{
  "dataset": "single notes of musical instruments (NSynth)",
  "depths": [14],
  "stem": "single",
  "muon_scale": "match_rms_adamw",
  "momentum": 0.85,
  "nesterov": true,
  "orthogonalizer": "newton_schulz_5",
  "batch_size": 64,
  "adamw_weight_decay_other_params": 0.05
}
Rows from block 7 of a small multi-label audio tagger, named by matrix and row number. Rows with one number belong to one channel. Each number is 200 + 20 x the weight over its row's rms, rounded and kept within 0 to 999. All counts start at 0.
After each channel's rows are labels from the 100 clips, of 14976, where the channel reaches its largest size: "responds to" is what is common among them. Only what is clearly more common there than usual is listed. The data: single notes of musical instruments (NSynth). In brackets: how many of the 100.
# filt: filter width-3 conv, dilation 4 (model.blocks.7.filt.weight, 320x320x3, each kernel summed), inputs 54-107
# gate: gate width-3 conv, dilation 4 (model.blocks.7.gate.weight, 320x320x3, each kernel summed), inputs 54-107
# out: residual pointwise conv (model.blocks.7.out.weight, 320x320x1, transposed), outputs 54-107

filt.116,188,184,190,253,193,185,240,198,173,218,190,223,167,243,221,207,192,207,183,201,210,182,197,217,215,218,185,176,214,223,199,181,213,199,220,215,209,217,206,206,224,203,186,194,192,186,202,206,187,187,180,208,162,207
gate.116,197,200,208,184,193,185,184,193,188,201,173,235,204,240,200,201,210,220,221,184,214,237,191,213,187,189,212,202,221,198,201,217,228,186,191,213,237,168,192,195,183,225,173,167,206,214,230,181,206,186,227,175,195,165
out.116,208,192,186,221,199,193,217,219,199,218,192,209,186,210,219,202,225,214,187,221,218,205,188,212,202,164,212,239,254,220,185,191,202,197,181,214,221,179,198,175,193,199,217,219,223,179,207,185,178,167,233,226,208,210
responds to: octave 7 (54); pitch class F (43); octave 5 (36); pitch class A# (33)

filt.284,154,178,188,202,200,188,188,186,201,203,178,184,181,183,217,209,223,212,178,209,197,245,209,190,207,170,182,198,193,215,234,207,222,186,229,231,150,198,223,222,227,172,223,208,180,190,192,241,193,181,215,191,188,216
gate.284,224,206,167,215,175,191,192,205,190,189,191,202,218,221,179,225,170,163,208,187,214,210,222,202,232,207,194,214,191,196,185,216,206,213,250,235,216,200,206,187,235,240,202,210,227,172,199,222,221,227,184,218,161,209
out.284,199,198,207,174,183,154,205,203,221,200,193,210,233,239,225,210,193,173,205,205,200,191,218,205,192,208,200,194,205,205,197,199,168,211,214,181,201,214,199,164,179,190,185,207,233,191,191,194,233,172,198,214,183,203
responds to: bass (67); octave 2 (40); octave 1 (38)

filt.79,194,211,181,196,224,163,185,193,223,213,178,177,185,219,212,193,245,213,203,211,197,217,162,195,187,183,203,179,251,202,227,186,171,203,207,243,187,222,172,187,195,215,221,238,201,219,204,154,203,183,163,171,203,204
gate.79,183,184,210,221,261,235,166,208,218,157,208,199,204,205,244,207,216,212,213,140,185,183,205,181,223,218,260,200,198,199,213,199,168,249,170,200,214,223,204,179,192,223,215,221,207,209,189,174,191,201,172,199,199,196
out.79,208,172,178,177,188,214,214,219,199,203,208,228,224,186,189,186,182,209,186,182,221,205,176,188,197,207,201,191,198,229,229,174,233,211,178,198,203,177,223,203,197,222,213,194,169,189,232,231,189,206,245,225,202,198
responds to: octave 6 (64)

filt.259,243,208,212,209,198,194,195,213,187,200,156,190,197,195,162,175,201,212,190,226,210,186,203,230,181,215,190,212,229,207,165,212,194,188,155,181,163,151,203,181,182,232,202,241,253,195,193,208,210,211,197,200,201,181
gate.259,195,180,188,210,215,214,228,185,179,216,212,254,187,187,185,188,192,236,237,197,210,221,205,192,201,225,200,167,187,219,241,206,176,174,226,197,211,220,189,190,239,221,211,164,215,201,212,213,211,184,232,189,187,209
out.259,212,219,185,187,198,180,212,197,202,194,185,187,194,185,195,242,227,201,217,195,186,188,237,215,197,208,220,236,195,174,176,170,210,195,206,186,181,204,207,212,183,156,241,220,212,167,185,161,206,175,211,223,226,190
responds to: octave 5 (46); brass (25)

filt.25,154,215,228,212,201,234,224,207,193,215,189,211,162,221,173,194,220,212,177,183,194,199,235,186,205,163,226,205,223,181,189,201,180,200,192,202,183,222,209,175,229,231,202,185,197,201,204,193,188,172,223,201,179,157
gate.25,172,208,180,188,230,165,174,171,193,182,237,148,238,173,188,201,188,191,227,165,191,198,207,213,208,185,174,190,202,195,216,213,245,169,176,213,177,210,203,197,166,220,211,189,202,174,191,239,183,203,158,198,200,183
out.25,216,200,217,215,190,181,214,184,224,180,201,182,187,191,199,190,206,176,232,187,195,234,203,254,211,198,235,208,175,186,195,242,208,215,181,197,198,159,186,204,185,164,153,176,211,204,206,200,209,241,208,225,210,215
responds to: synthetic (61); octave 7 (58)

filt.250,202,207,199,215,204,179,217,172,193,210,204,217,224,193,218,231,181,208,179,247,209,207,193,201,170,187,194,222,182,184,197,182,191,226,201,173,192,195,199,196,190,194,211,207,195,196,200,242,185,199,215,184,210,214
gate.250,227,175,179,197,235,205,165,224,199,217,208,201,217,199,203,195,237,228,203,195,235,177,213,185,235,219,168,191,221,211,242,181,198,197,212,191,218,175,178,229,181,206,223,164,198,186,182,196,212,207,194,199,236,193
out.250,206,171,242,177,200,211,207,219,225,192,184,189,167,226,220,194,213,176,208,210,189,240,210,234,234,175,186,190,214,180,191,227,215,188,233,191,228,190,228,200,172,194,168,176,175,208,194,206,172,220,191,184,199,197
responds to: synthetic (60); bass (49)

filt.32,192,175,217,183,199,190,188,202,237,225,178,210,234,167,196,188,179,189,211,214,206,226,214,163,204,174,211,183,180,203,204,217,196,217,196,225,195,222,234,183,233,179,213,189,227,164,186,220,219,206,183,194,214,198
gate.32,220,186,216,185,209,169,194,208,227,208,176,193,200,194,199,229,238,158,186,251,233,179,223,214,202,174,201,204,185,192,185,173,186,173,203,221,218,171,210,204,191,192,214,215,196,161,206,241,234,170,210,197,173,173
out.32,184,218,179,236,177,219,160,209,193,190,220,166,193,182,213,174,245,160,204,192,201,163,173,196,193,209,186,192,200,183,176,180,230,233,194,180,197,164,191,200,152,186,148,215,191,211,207,164,203,199,184,168,231,191
responds to: bass (79); synthetic (68); octave 2 (48); octave 1 (35)

filt.262,206,170,211,198,206,205,213,192,211,218,189,192,161,192,163,192,157,190,200,194,202,237,208,207,160,196,231,176,208,187,203,186,227,218,199,180,176,190,221,202,176,182,212,241,198,192,228,161,245,205,182,185,174,212
gate.262,188,188,207,212,188,184,190,187,211,169,217,202,234,224,202,206,178,202,209,212,172,186,182,209,178,230,212,181,211,198,192,146,175,186,200,214,212,204,219,201,178,172,240,173,181,186,193,204,149,172,183,213,210,173
out.262,195,235,190,169,202,170,201,203,233,178,186,216,213,218,212,227,209,232,258,197,196,178,218,185,217,155,188,199,202,204,213,198,194,218,223,221,176,234,187,209,207,201,188,180,190,236,186,213,205,212,188,185,183,232
responds to: octave 5 (38)

filt.208,186,172,197,178,203,225,227,179,175,228,230,220,196,220,183,182,162,212,196,205,183,173,199,190,230,211,206,170,221,201,181,198,205,193,238,205,185,184,210,227,176,167,164,214,199,141,218,183,193,180,217,180,194,213
gate.208,191,198,186,208,194,195,184,220,220,210,156,185,236,199,214,183,202,203,195,203,226,168,173,195,230,207,178,174,180,184,220,211,222,206,179,213,203,165,221,180,163,188,172,231,191,217,214,164,215,197,221,187,217,236
out.208,220,217,228,178,184,162,197,210,215,196,169,196,186,213,202,209,224,189,205,206,218,229,211,214,200,177,223,202,202,169,208,227,184,244,207,214,197,211,214,198,189,209,204,197,200,236,223,159,192,210,169,208,214,203
responds to: bass (53); octave 2 (50); organ (33); octave 1 (31)

filt.95,181,253,177,184,205,210,193,204,211,260,197,190,222,195,171,192,183,199,186,207,218,197,208,166,258,174,204,160,175,171,183,229,218,176,183,235,172,184,189,213,235,179,175,213,191,225,222,171,190,232,175,206,197,212
gate.95,202,219,194,203,204,197,201,239,207,185,190,201,224,199,177,199,202,183,231,213,212,168,193,205,204,208,167,229,193,217,162,163,176,172,204,206,196,199,197,159,189,238,220,201,205,210,239,209,225,215,214,201,208,220
out.95,225,199,195,217,173,200,207,222,194,195,173,218,202,186,184,191,208,209,206,162,219,171,211,199,199,201,169,225,202,200,213,194,212,219,200,144,205,218,217,197,159,204,208,217,205,176,193,164,223,228,246,206,215,192
responds to: synthetic (72); bass (48); mallet (41)

filt.149,216,207,195,190,186,181,191,210,188,197,213,185,192,221,213,163,212,202,189,228,221,230,221,244,213,195,203,194,174,199,203,220,195,193,231,161,137,204,203,200,233,211,234,184,188,237,183,207,169,212,239,183,218,216
gate.149,200,162,224,201,182,201,187,198,189,189,214,217,177,203,250,208,199,203,209,212,186,178,231,198,197,181,188,188,194,189,196,233,193,217,171,185,233,200,175,219,174,205,190,194,222,208,195,152,202,186,194,186,191,189
out.149,206,204,190,195,185,188,209,210,214,215,209,201,167,178,217,199,175,213,193,204,211,191,220,221,197,196,174,201,208,205,226,177,210,204,204,193,195,180,188,218,199,190,219,206,224,167,182,212,203,206,206,188,255,197
responds to: octave 5 (51); octave 6 (30)

filt.298,199,205,215,214,195,178,210,208,185,191,213,188,229,225,180,252,237,220,233,201,172,227,175,187,195,178,213,203,225,193,190,197,169,215,221,156,202,174,204,211,203,186,161,246,211,171,194,215,201,206,186,184,182,198
gate.298,209,222,203,209,218,202,212,217,230,194,218,230,209,230,178,211,173,198,233,212,200,191,199,217,205,196,198,201,194,173,175,165,184,183,238,202,206,221,191,213,187,208,212,213,172,198,189,233,213,196,225,176,234,183
out.298,203,214,186,200,186,201,207,156,202,178,196,216,225,228,208,153,202,193,164,203,199,192,192,179,192,195,173,245,193,215,191,206,213,235,200,219,168,189,251,165,188,206,211,171,202,190,156,178,200,203,203,192,202,217
responds to: octave 1 (41)

filt.47,215,190,191,203,221,223,217,196,205,218,214,187,233,240,192,192,226,205,157,190,210,197,170,202,181,183,180,191,205,197,198,217,202,188,211,201,224,177,169,206,205,166,189,225,210,203,193,242,194,185,208,191,236,204
gate.47,223,236,188,203,223,221,196,184,200,195,222,177,162,151,208,211,227,209,206,180,239,185,210,222,196,182,187,186,213,203,179,191,229,189,209,222,239,225,236,212,255,193,230,185,212,184,218,193,211,210,202,196,222,213
out.47,183,223,196,213,211,185,205,206,199,214,193,187,224,208,184,192,192,209,209,216,185,188,210,186,190,213,152,209,168,188,204,199,162,210,232,197,168,187,211,171,191,215,195,246,184,175,192,180,245,188,210,193,190,183
responds to: organ (32)

filt.99,192,208,140,218,211,177,181,223,231,226,186,196,215,218,210,188,169,161,200,217,183,192,175,165,202,210,191,235,186,201,239,207,196,180,201,183,229,181,220,191,212,209,208,212,225,211,193,198,237,215,186,209,225,237
gate.99,203,179,222,189,203,205,188,183,235,203,179,175,227,199,191,187,173,196,209,203,171,192,162,189,217,181,196,191,247,179,206,195,204,240,171,218,215,193,182,194,200,189,218,207,185,192,206,204,205,178,206,183,196,226
out.99,168,188,204,186,196,198,208,209,222,226,208,181,182,182,236,224,233,210,228,195,232,177,197,190,206,212,156,183,250,199,205,179,219,221,182,204,195,204,176,215,214,176,200,223,229,183,194,198,182,172,194,207,203,235
responds to: octave 6 (51); bass (45)

filt.260,176,162,205,178,214,208,208,194,216,173,186,190,223,218,184,238,192,234,211,179,241,173,198,212,209,196,207,198,220,185,194,210,196,198,190,214,181,194,226,186,217,211,175,224,199,192,206,168,219,218,234,191,211,193
gate.260,167,160,175,193,201,213,189,195,190,225,219,192,182,168,172,182,185,180,230,166,161,193,188,244,245,212,180,184,204,180,227,175,178,241,182,225,185,182,198,172,238,171,200,206,233,177,189,191,202,190,184,193,190,146
out.260,190,174,219,185,169,198,187,199,213,195,152,219,194,213,183,201,208,171,216,198,197,235,179,194,203,198,175,212,211,232,215,210,165,204,203,201,190,205,200,196,202,187,215,203,191,212,212,206,188,185,171,179,216,210
responds to: octave 1 (45)

filt.317,232,240,208,219,209,195,200,204,211,183,200,219,180,188,209,187,240,187,194,168,147,216,195,211,197,218,174,210,177,184,230,224,181,189,211,181,218,180,235,195,188,227,263,175,192,190,187,198,183,198,206,212,190,184
gate.317,188,206,210,210,199,188,200,165,194,242,209,177,197,219,193,179,233,236,215,216,204,215,221,204,203,191,218,239,204,196,201,222,213,170,178,206,203,182,160,232,195,210,203,182,197,208,179,217,201,231,204,204,185,186
out.317,207,165,183,191,220,212,198,167,183,187,196,162,218,230,182,196,212,226,201,215,229,227,207,201,190,246,188,218,177,212,228,214,213,193,174,195,176,210,174,190,215,192,164,202,222,198,206,188,189,188,186,196,186,215
responds to: synthetic (74); synth lead (27)

filt.192,260,214,203,195,186,237,169,186,195,200,184,206,177,196,183,206,184,160,189,216,179,193,167,201,188,184,222,187,162,174,240,181,186,208,191,199,200,178,195,227,166,218,184,227,224,194,212,215,185,224,201,211,170,167
gate.192,207,184,211,196,209,218,182,209,215,185,189,216,183,157,192,203,147,216,193,205,198,217,164,209,178,197,211,194,216,195,233,155,196,186,215,200,202,219,205,206,197,209,213,207,247,209,229,197,202,186,165,177,229,171
out.192,206,230,183,144,173,204,216,221,204,202,206,197,223,217,187,195,193,194,176,207,169,217,200,200,185,186,181,204,155,201,199,246,183,217,225,202,202,217,196,217,169,199,237,194,209,189,198,180,192,212,184,206,173,231
responds to: pitch class B (61); organ (30); pitch class E (27)

filt.267,191,226,204,217,205,216,205,231,215,177,226,154,210,224,183,216,190,210,220,214,183,212,185,181,179,184,241,204,197,179,179,221,229,168,202,231,218,184,187,196,156,173,186,211,202,184,159,199,200,205,191,184,206,202
gate.267,220,191,213,209,204,194,208,214,164,212,241,190,207,205,199,229,188,196,231,178,189,170,191,198,197,220,204,203,184,226,204,238,208,207,203,200,209,191,216,222,202,189,192,206,177,184,224,198,193,201,191,186,200,209
out.267,202,191,182,185,194,171,208,218,191,182,175,228,220,213,212,213,205,172,227,200,200,220,169,178,230,173,204,186,205,211,189,176,212,227,183,196,206,232,200,203,211,201,224,228,213,190,211,183,203,202,184,213,225,215
responds to: bass (44); string (30)

filt.66,218,212,214,196,219,166,154,174,209,184,224,236,202,202,176,226,232,227,234,214,175,205,194,193,184,189,229,197,145,185,183,217,173,216,196,175,164,200,193,202,223,207,215,188,195,210,221,186,205,203,200,220,188,201
gate.66,168,169,213,213,205,220,225,217,212,186,208,198,229,190,209,205,187,209,218,199,219,207,196,175,156,221,183,242,218,223,223,214,207,215,244,200,192,204,226,205,206,190,221,209,223,198,206,169,189,189,181,167,232,200
out.66,175,198,230,204,244,220,208,231,166,225,235,196,250,207,225,199,181,186,175,179,215,174,203,207,186,210,152,168,218,188,211,195,197,201,230,218,221,198,230,197,205,224,211,187,167,205,187,197,201,171,192,215,221,213
responds to: octave 6 (59)

filt.150,194,215,220,198,153,218,194,199,170,211,198,241,167,199,217,192,196,160,215,217,190,230,212,196,224,193,196,232,178,210,183,181,218,174,179,194,180,161,234,198,213,195,221,192,202,213,255,194,200,186,183,206,211,195
gate.150,188,209,222,217,229,237,231,225,163,186,181,198,161,187,221,206,162,176,190,195,235,198,180,152,218,198,175,181,221,134,224,165,206,198,228,213,195,204,195,224,196,211,192,196,195,219,206,172,236,241,208,176,217,226
out.150,196,190,182,166,198,195,241,189,171,158,188,179,213,197,148,185,206,211,177,187,126,173,201,192,203,177,218,179,205,230,188,209,199,182,169,212,219,194,167,198,170,208,215,193,200,192,162,206,188,188,169,206,190,218
responds to: bass (48); octave 1 (42)

filt.58,193,213,213,211,210,180,178,208,195,187,171,183,183,195,241,218,193,213,194,222,210,183,203,220,204,203,178,189,216,182,152,205,231,193,189,179,215,221,171,180,161,218,222,199,222,230,207,189,235,221,155,172,172,207
gate.58,189,160,223,202,182,234,180,202,188,199,186,219,156,171,209,207,196,232,199,210,242,207,179,214,201,224,180,186,201,188,204,190,210,233,212,187,189,162,233,171,206,175,220,212,205,208,219,216,195,190,196,196,210,204
out.58,184,193,195,200,186,199,263,212,185,193,171,209,172,210,164,174,188,175,202,184,188,216,185,196,166,193,216,172,208,166,239,218,213,197,173,185,178,191,188,194,212,220,197,184,198,184,215,167,175,190,188,220,176,209
responds to: bass (57)

filt.140,194,205,212,180,198,181,198,175,185,188,220,180,178,191,218,172,163,203,187,173,201,160,187,189,180,223,187,203,197,223,150,192,206,192,189,236,209,193,183,235,202,213,182,155,192,230,220,173,238,219,186,199,190,208
gate.140,185,190,191,200,195,184,223,243,196,226,241,216,200,194,212,215,166,225,206,222,207,197,179,207,201,211,199,230,231,206,188,164,206,185,198,224,207,205,208,252,177,172,204,177,163,196,224,179,217,202,178,169,175,200
out.140,198,200,174,239,235,187,175,220,233,221,172,195,173,201,191,177,226,208,202,222,215,223,213,208,222,224,198,238,175,207,189,190,176,213,171,235,192,201,183,240,219,212,165,180,226,193,210,216,201,224,209,197,169,211
responds to: organ (47); pitch class D (43); pitch class A (32)

filt.238,219,195,182,203,225,216,207,188,199,185,190,180,231,184,201,200,192,190,235,198,214,197,183,245,206,197,193,191,206,188,190,185,196,243,179,203,237,207,191,234,217,211,205,215,196,159,221,163,231,206,236,184,196,175
gate.238,218,174,176,190,180,191,214,204,176,187,181,225,198,176,181,219,220,233,219,224,157,179,186,195,220,211,203,183,210,209,178,212,213,184,203,186,187,160,214,231,194,187,251,206,224,217,231,183,162,194,216,195,215,206
out.238,178,190,217,199,178,206,208,235,202,217,163,241,184,198,149,169,216,175,202,191,196,220,183,196,254,228,205,177,191,217,219,214,172,168,200,183,187,212,177,235,192,201,200,194,200,166,193,224,176,187,190,203,191,201
responds to: synthetic (64)

filt.1,226,206,221,180,210,247,206,210,218,227,204,166,164,219,214,202,195,201,194,182,213,219,200,211,220,192,202,173,179,190,205,225,201,182,202,211,217,176,178,191,201,183,210,170,227,175,193,216,204,210,168,199,186,222
gate.1,203,224,181,198,191,222,192,192,220,250,164,159,200,189,193,172,193,224,214,191,225,206,215,182,221,207,199,196,174,184,241,202,175,185,232,159,219,203,178,223,222,181,237,193,212,191,224,210,196,204,218,216,210,202
out.1,199,234,188,187,204,183,195,202,209,196,213,198,201,230,210,214,187,195,192,223,200,173,169,204,215,215,207,227,174,186,208,178,173,190,179,179,225,195,249,241,169,216,185,211,201,192,196,192,192,216,216,204,215,185
responds to: octave 1 (35)

filt.130,208,185,212,188,185,223,207,206,173,161,178,164,196,206,218,189,201,194,178,180,193,175,206,169,214,186,171,210,193,173,183,159,217,244,208,215,184,217,193,218,189,173,194,208,199,202,211,215,225,215,173,202,189,237
gate.130,188,224,213,198,217,212,150,165,203,200,260,212,234,215,191,203,140,181,241,193,190,168,200,226,211,197,226,185,189,222,189,192,177,216,206,236,185,213,215,193,187,196,179,202,210,172,224,221,209,195,207,197,178,233
out.130,216,209,183,208,227,180,198,189,220,200,219,219,197,179,235,211,198,170,222,181,224,203,195,217,195,234,214,218,197,220,172,201,175,212,185,199,178,204,212,186,197,205,201,152,171,178,232,210,212,213,198,193,202,207
responds to: synthetic (65); pitch class G# (33)

filt.206,230,215,195,208,209,225,177,197,171,192,192,254,200,228,172,174,200,140,218,204,206,204,208,201,217,211,214,206,174,157,216,169,214,204,202,240,204,188,179,243,228,223,176,218,199,182,187,208,211,188,222,197,199,199
gate.206,209,170,165,202,192,201,223,255,220,230,202,235,200,167,229,199,179,210,210,198,174,205,213,179,219,188,168,200,198,206,198,205,210,201,232,161,190,198,173,243,206,210,204,153,180,191,190,210,194,217,221,195,235,183
out.206,187,168,229,185,187,206,202,202,192,181,194,191,191,202,196,220,175,234,150,177,208,194,183,214,203,215,234,205,191,194,203,212,168,218,210,223,201,176,219,229,189,179,200,182,181,218,160,206,219,205,203,201,205,203
responds to: octave 1 (29)

filt.190,219,204,196,166,209,202,205,215,191,216,227,188,200,210,179,192,179,180,148,184,180,200,212,227,149,180,177,231,188,219,172,175,218,223,174,202,230,198,205,182,263,230,177,202,241,215,185,169,194,191,195,236,212,213
gate.190,186,187,206,197,173,228,214,210,229,209,216,176,220,180,194,196,219,204,246,242,231,205,214,198,202,186,163,191,214,194,182,203,243,242,196,216,203,226,186,213,193,199,196,227,217,207,170,197,210,202,200,174,174,186
out.190,174,206,179,209,199,199,197,237,213,192,200,207,185,190,207,205,205,205,213,193,205,207,216,240,230,214,183,190,216,181,183,208,199,187,183,188,212,196,185,205,196,244,202,181,194,186,202,229,217,191,219,225,183,207
responds to: octave 6 (31)

filt.293,201,222,168,201,169,237,209,182,183,175,201,219,175,192,222,225,166,207,200,192,211,190,184,181,206,239,192,190,176,196,222,196,189,216,215,206,210,194,217,227,247,168,171,199,180,184,178,233,223,226,165,198,214,196
gate.293,176,192,188,185,227,194,189,201,200,207,227,190,216,204,177,187,201,195,218,171,205,196,212,233,187,184,233,212,200,233,232,227,209,213,177,246,174,191,218,207,196,191,199,226,211,182,230,188,197,171,209,188,199,192
out.293,198,164,204,219,180,204,205,203,212,212,220,191,187,213,227,224,179,239,200,209,221,216,239,148,201,206,198,202,201,229,232,207,204,184,208,197,178,193,184,203,203,204,175,185,197,227,199,204,171,191,252,179,186,193
responds to: bass (63); electronic (62); octave 2 (39); instrument family: organ (28)

filt.112,221,167,208,185,208,198,160,179,196,174,175,192,240,207,194,185,195,192,250,211,160,195,205,196,193,212,162,190,193,186,144,217,196,184,200,189,188,194,173,205,199,189,168,224,219,170,177,212,225,198,199,233,178,254
gate.112,188,207,224,223,203,270,197,207,187,206,205,210,217,194,210,201,184,180,194,182,202,178,197,198,195,200,196,234,202,197,197,218,170,214,220,192,180,178,217,180,206,215,184,157,226,204,169,197,186,218,188,209,234,212
out.112,223,215,195,206,198,204,178,228,228,211,227,213,184,209,213,193,217,217,174,182,237,207,206,204,237,198,213,221,216,192,201,180,181,228,214,223,184,181,211,204,212,238,230,182,216,167,204,222,204,227,187,179,182,187
responds to: octave 2 (34)

filt.261,178,204,185,217,173,203,196,213,224,215,236,213,176,195,169,175,220,191,242,167,184,185,184,207,173,165,224,194,226,192,167,184,227,215,193,211,194,182,186,188,175,182,216,208,199,169,230,200,238,232,215,237,209,204
gate.261,174,185,202,211,200,186,179,216,189,194,205,172,213,170,184,229,161,221,213,185,215,227,215,209,209,193,211,186,216,211,184,206,212,192,218,169,174,175,214,187,211,163,219,219,187,158,204,186,226,234,230,210,203,169
out.261,270,202,213,193,217,201,195,209,233,208,191,203,227,192,201,222,181,188,185,216,204,175,206,246,215,215,193,188,223,223,209,230,181,201,227,243,169,166,177,202,210,207,195,193,203,207,203,197,214,162,161,190,182,223
responds to: synthetic (62); pitch class G# (32); octave 6 (29)

filt.92,217,222,197,193,165,223,211,217,204,196,207,183,224,217,170,209,205,181,194,240,206,177,236,175,187,157,192,197,173,191,214,200,207,167,224,157,201,176,204,227,166,221,204,233,216,203,203,183,196,237,210,203,216,204
gate.92,171,191,177,209,201,190,214,201,189,215,183,219,191,209,212,212,191,188,202,201,218,197,180,222,213,222,179,191,192,177,204,201,174,208,230,194,188,214,200,205,202,213,222,147,205,205,222,215,192,209,166,191,225,184
out.92,196,190,206,181,181,237,204,204,184,207,208,217,237,211,232,190,162,170,211,214,202,170,196,211,194,201,200,195,188,222,212,202,188,169,210,211,174,201,188,200,156,217,201,234,205,186,197,216,207,188,219,211,187,208
responds to: organ (42); pitch class D# (31)

filt.249,234,206,249,221,237,180,198,194,195,190,176,225,213,182,197,202,176,195,186,210,191,178,230,183,217,239,210,172,217,236,181,210,159,220,238,202,227,204,211,194,184,232,233,196,230,186,218,202,180,218,210,209,196,181
gate.249,229,192,195,205,195,207,198,182,202,198,190,193,225,175,213,186,181,188,179,221,210,168,200,186,203,189,214,238,206,223,203,147,179,190,224,164,218,169,158,201,205,178,205,196,210,193,221,211,200,149,195,247,219,199
out.249,195,174,194,207,203,217,215,249,224,189,191,195,206,195,186,190,212,229,218,197,203,225,197,183,181,186,192,194,206,132,198,182,177,205,200,169,195,227,217,194,144,196,187,237,210,224,197,178,191,195,226,220,190,195
responds to: organ (34)

filt.288,233,255,195,188,180,207,183,208,180,209,177,210,214,155,242,170,225,208,168,215,199,184,171,175,183,178,170,198,171,187,180,195,175,208,228,203,176,179,200,164,199,199,201,224,206,216,204,191,202,209,212,175,183,201
gate.288,197,140,194,182,237,200,186,198,199,215,248,204,195,183,178,204,216,186,218,222,216,151,214,209,219,195,192,226,203,214,214,173,212,207,191,231,184,172,184,198,205,233,186,183,199,205,206,215,183,225,231,179,168,170
out.288,194,185,200,224,197,196,204,226,181,198,212,213,215,186,190,214,202,221,194,224,219,166,203,165,201,164,178,208,208,176,231,181,179,195,196,234,203,226,183,171,183,187,205,211,176,155,186,211,199,196,177,225,172,203
responds to: octave 7 (32)

filt.164,180,218,232,178,206,190,209,226,235,192,227,209,162,203,213,231,204,220,245,182,183,210,201,175,210,207,204,201,208,211,213,175,169,203,189,200,203,203,211,188,184,195,153,217,215,197,218,184,239,193,238,202,229,182
gate.164,225,226,241,184,186,174,200,204,226,242,200,149,188,198,210,175,240,188,208,175,230,221,238,190,226,187,194,222,157,229,206,206,227,206,237,194,240,194,206,198,199,210,253,202,208,198,218,212,167,166,193,214,233,201
out.164,215,164,199,202,190,207,230,208,195,192,201,167,182,196,202,226,181,198,163,212,227,229,166,212,155,182,201,210,185,206,220,206,202,170,183,170,189,214,205,205,198,204,201,179,174,201,160,191,197,183,158,188,202,189
responds to: octave 1 (60); bass (53)

filt.134,195,182,212,194,211,203,210,221,191,161,209,154,237,188,209,207,221,168,243,224,173,239,204,199,190,183,225,187,201,180,212,195,181,185,173,227,189,212,213,169,181,187,177,214,188,189,199,222,201,205,232,248,205,211
gate.134,206,159,223,191,261,194,212,198,181,185,212,190,209,195,200,216,197,222,255,174,181,195,205,205,208,228,176,206,195,205,216,150,233,227,226,240,206,180,229,205,163,196,195,190,209,214,187,179,205,252,180,191,220,187
out.134,188,196,218,179,213,201,121,207,213,200,211,177,223,210,199,243,209,209,188,207,199,171,208,221,187,177,192,188,209,210,249,215,194,173,186,224,205,171,208,189,215,208,187,195,215,202,199,225,227,178,179,171,201,198
responds to: octave 2 (50); octave 1 (31)

filt.222,186,227,223,204,224,234,216,203,194,173,213,199,206,180,195,221,210,214,164,209,197,198,188,208,203,218,205,181,177,194,223,247,196,220,195,197,187,228,264,246,213,205,163,188,200,226,211,169,196,219,186,158,173,211
gate.222,222,178,176,161,171,178,204,199,225,222,200,174,231,209,194,202,205,217,206,158,214,176,192,220,216,174,200,216,190,202,192,215,176,195,267,188,144,227,175,186,178,182,248,208,209,214,193,205,204,195,231,190,227,201
out.222,211,212,208,182,212,198,211,163,163,214,221,232,221,184,222,201,210,183,202,199,232,155,190,173,178,226,210,199,161,247,191,228,177,197,206,197,200,209,183,185,235,207,225,205,201,183,220,210,218,202,189,196,226,199
responds to: organ (39); octave 1 (29)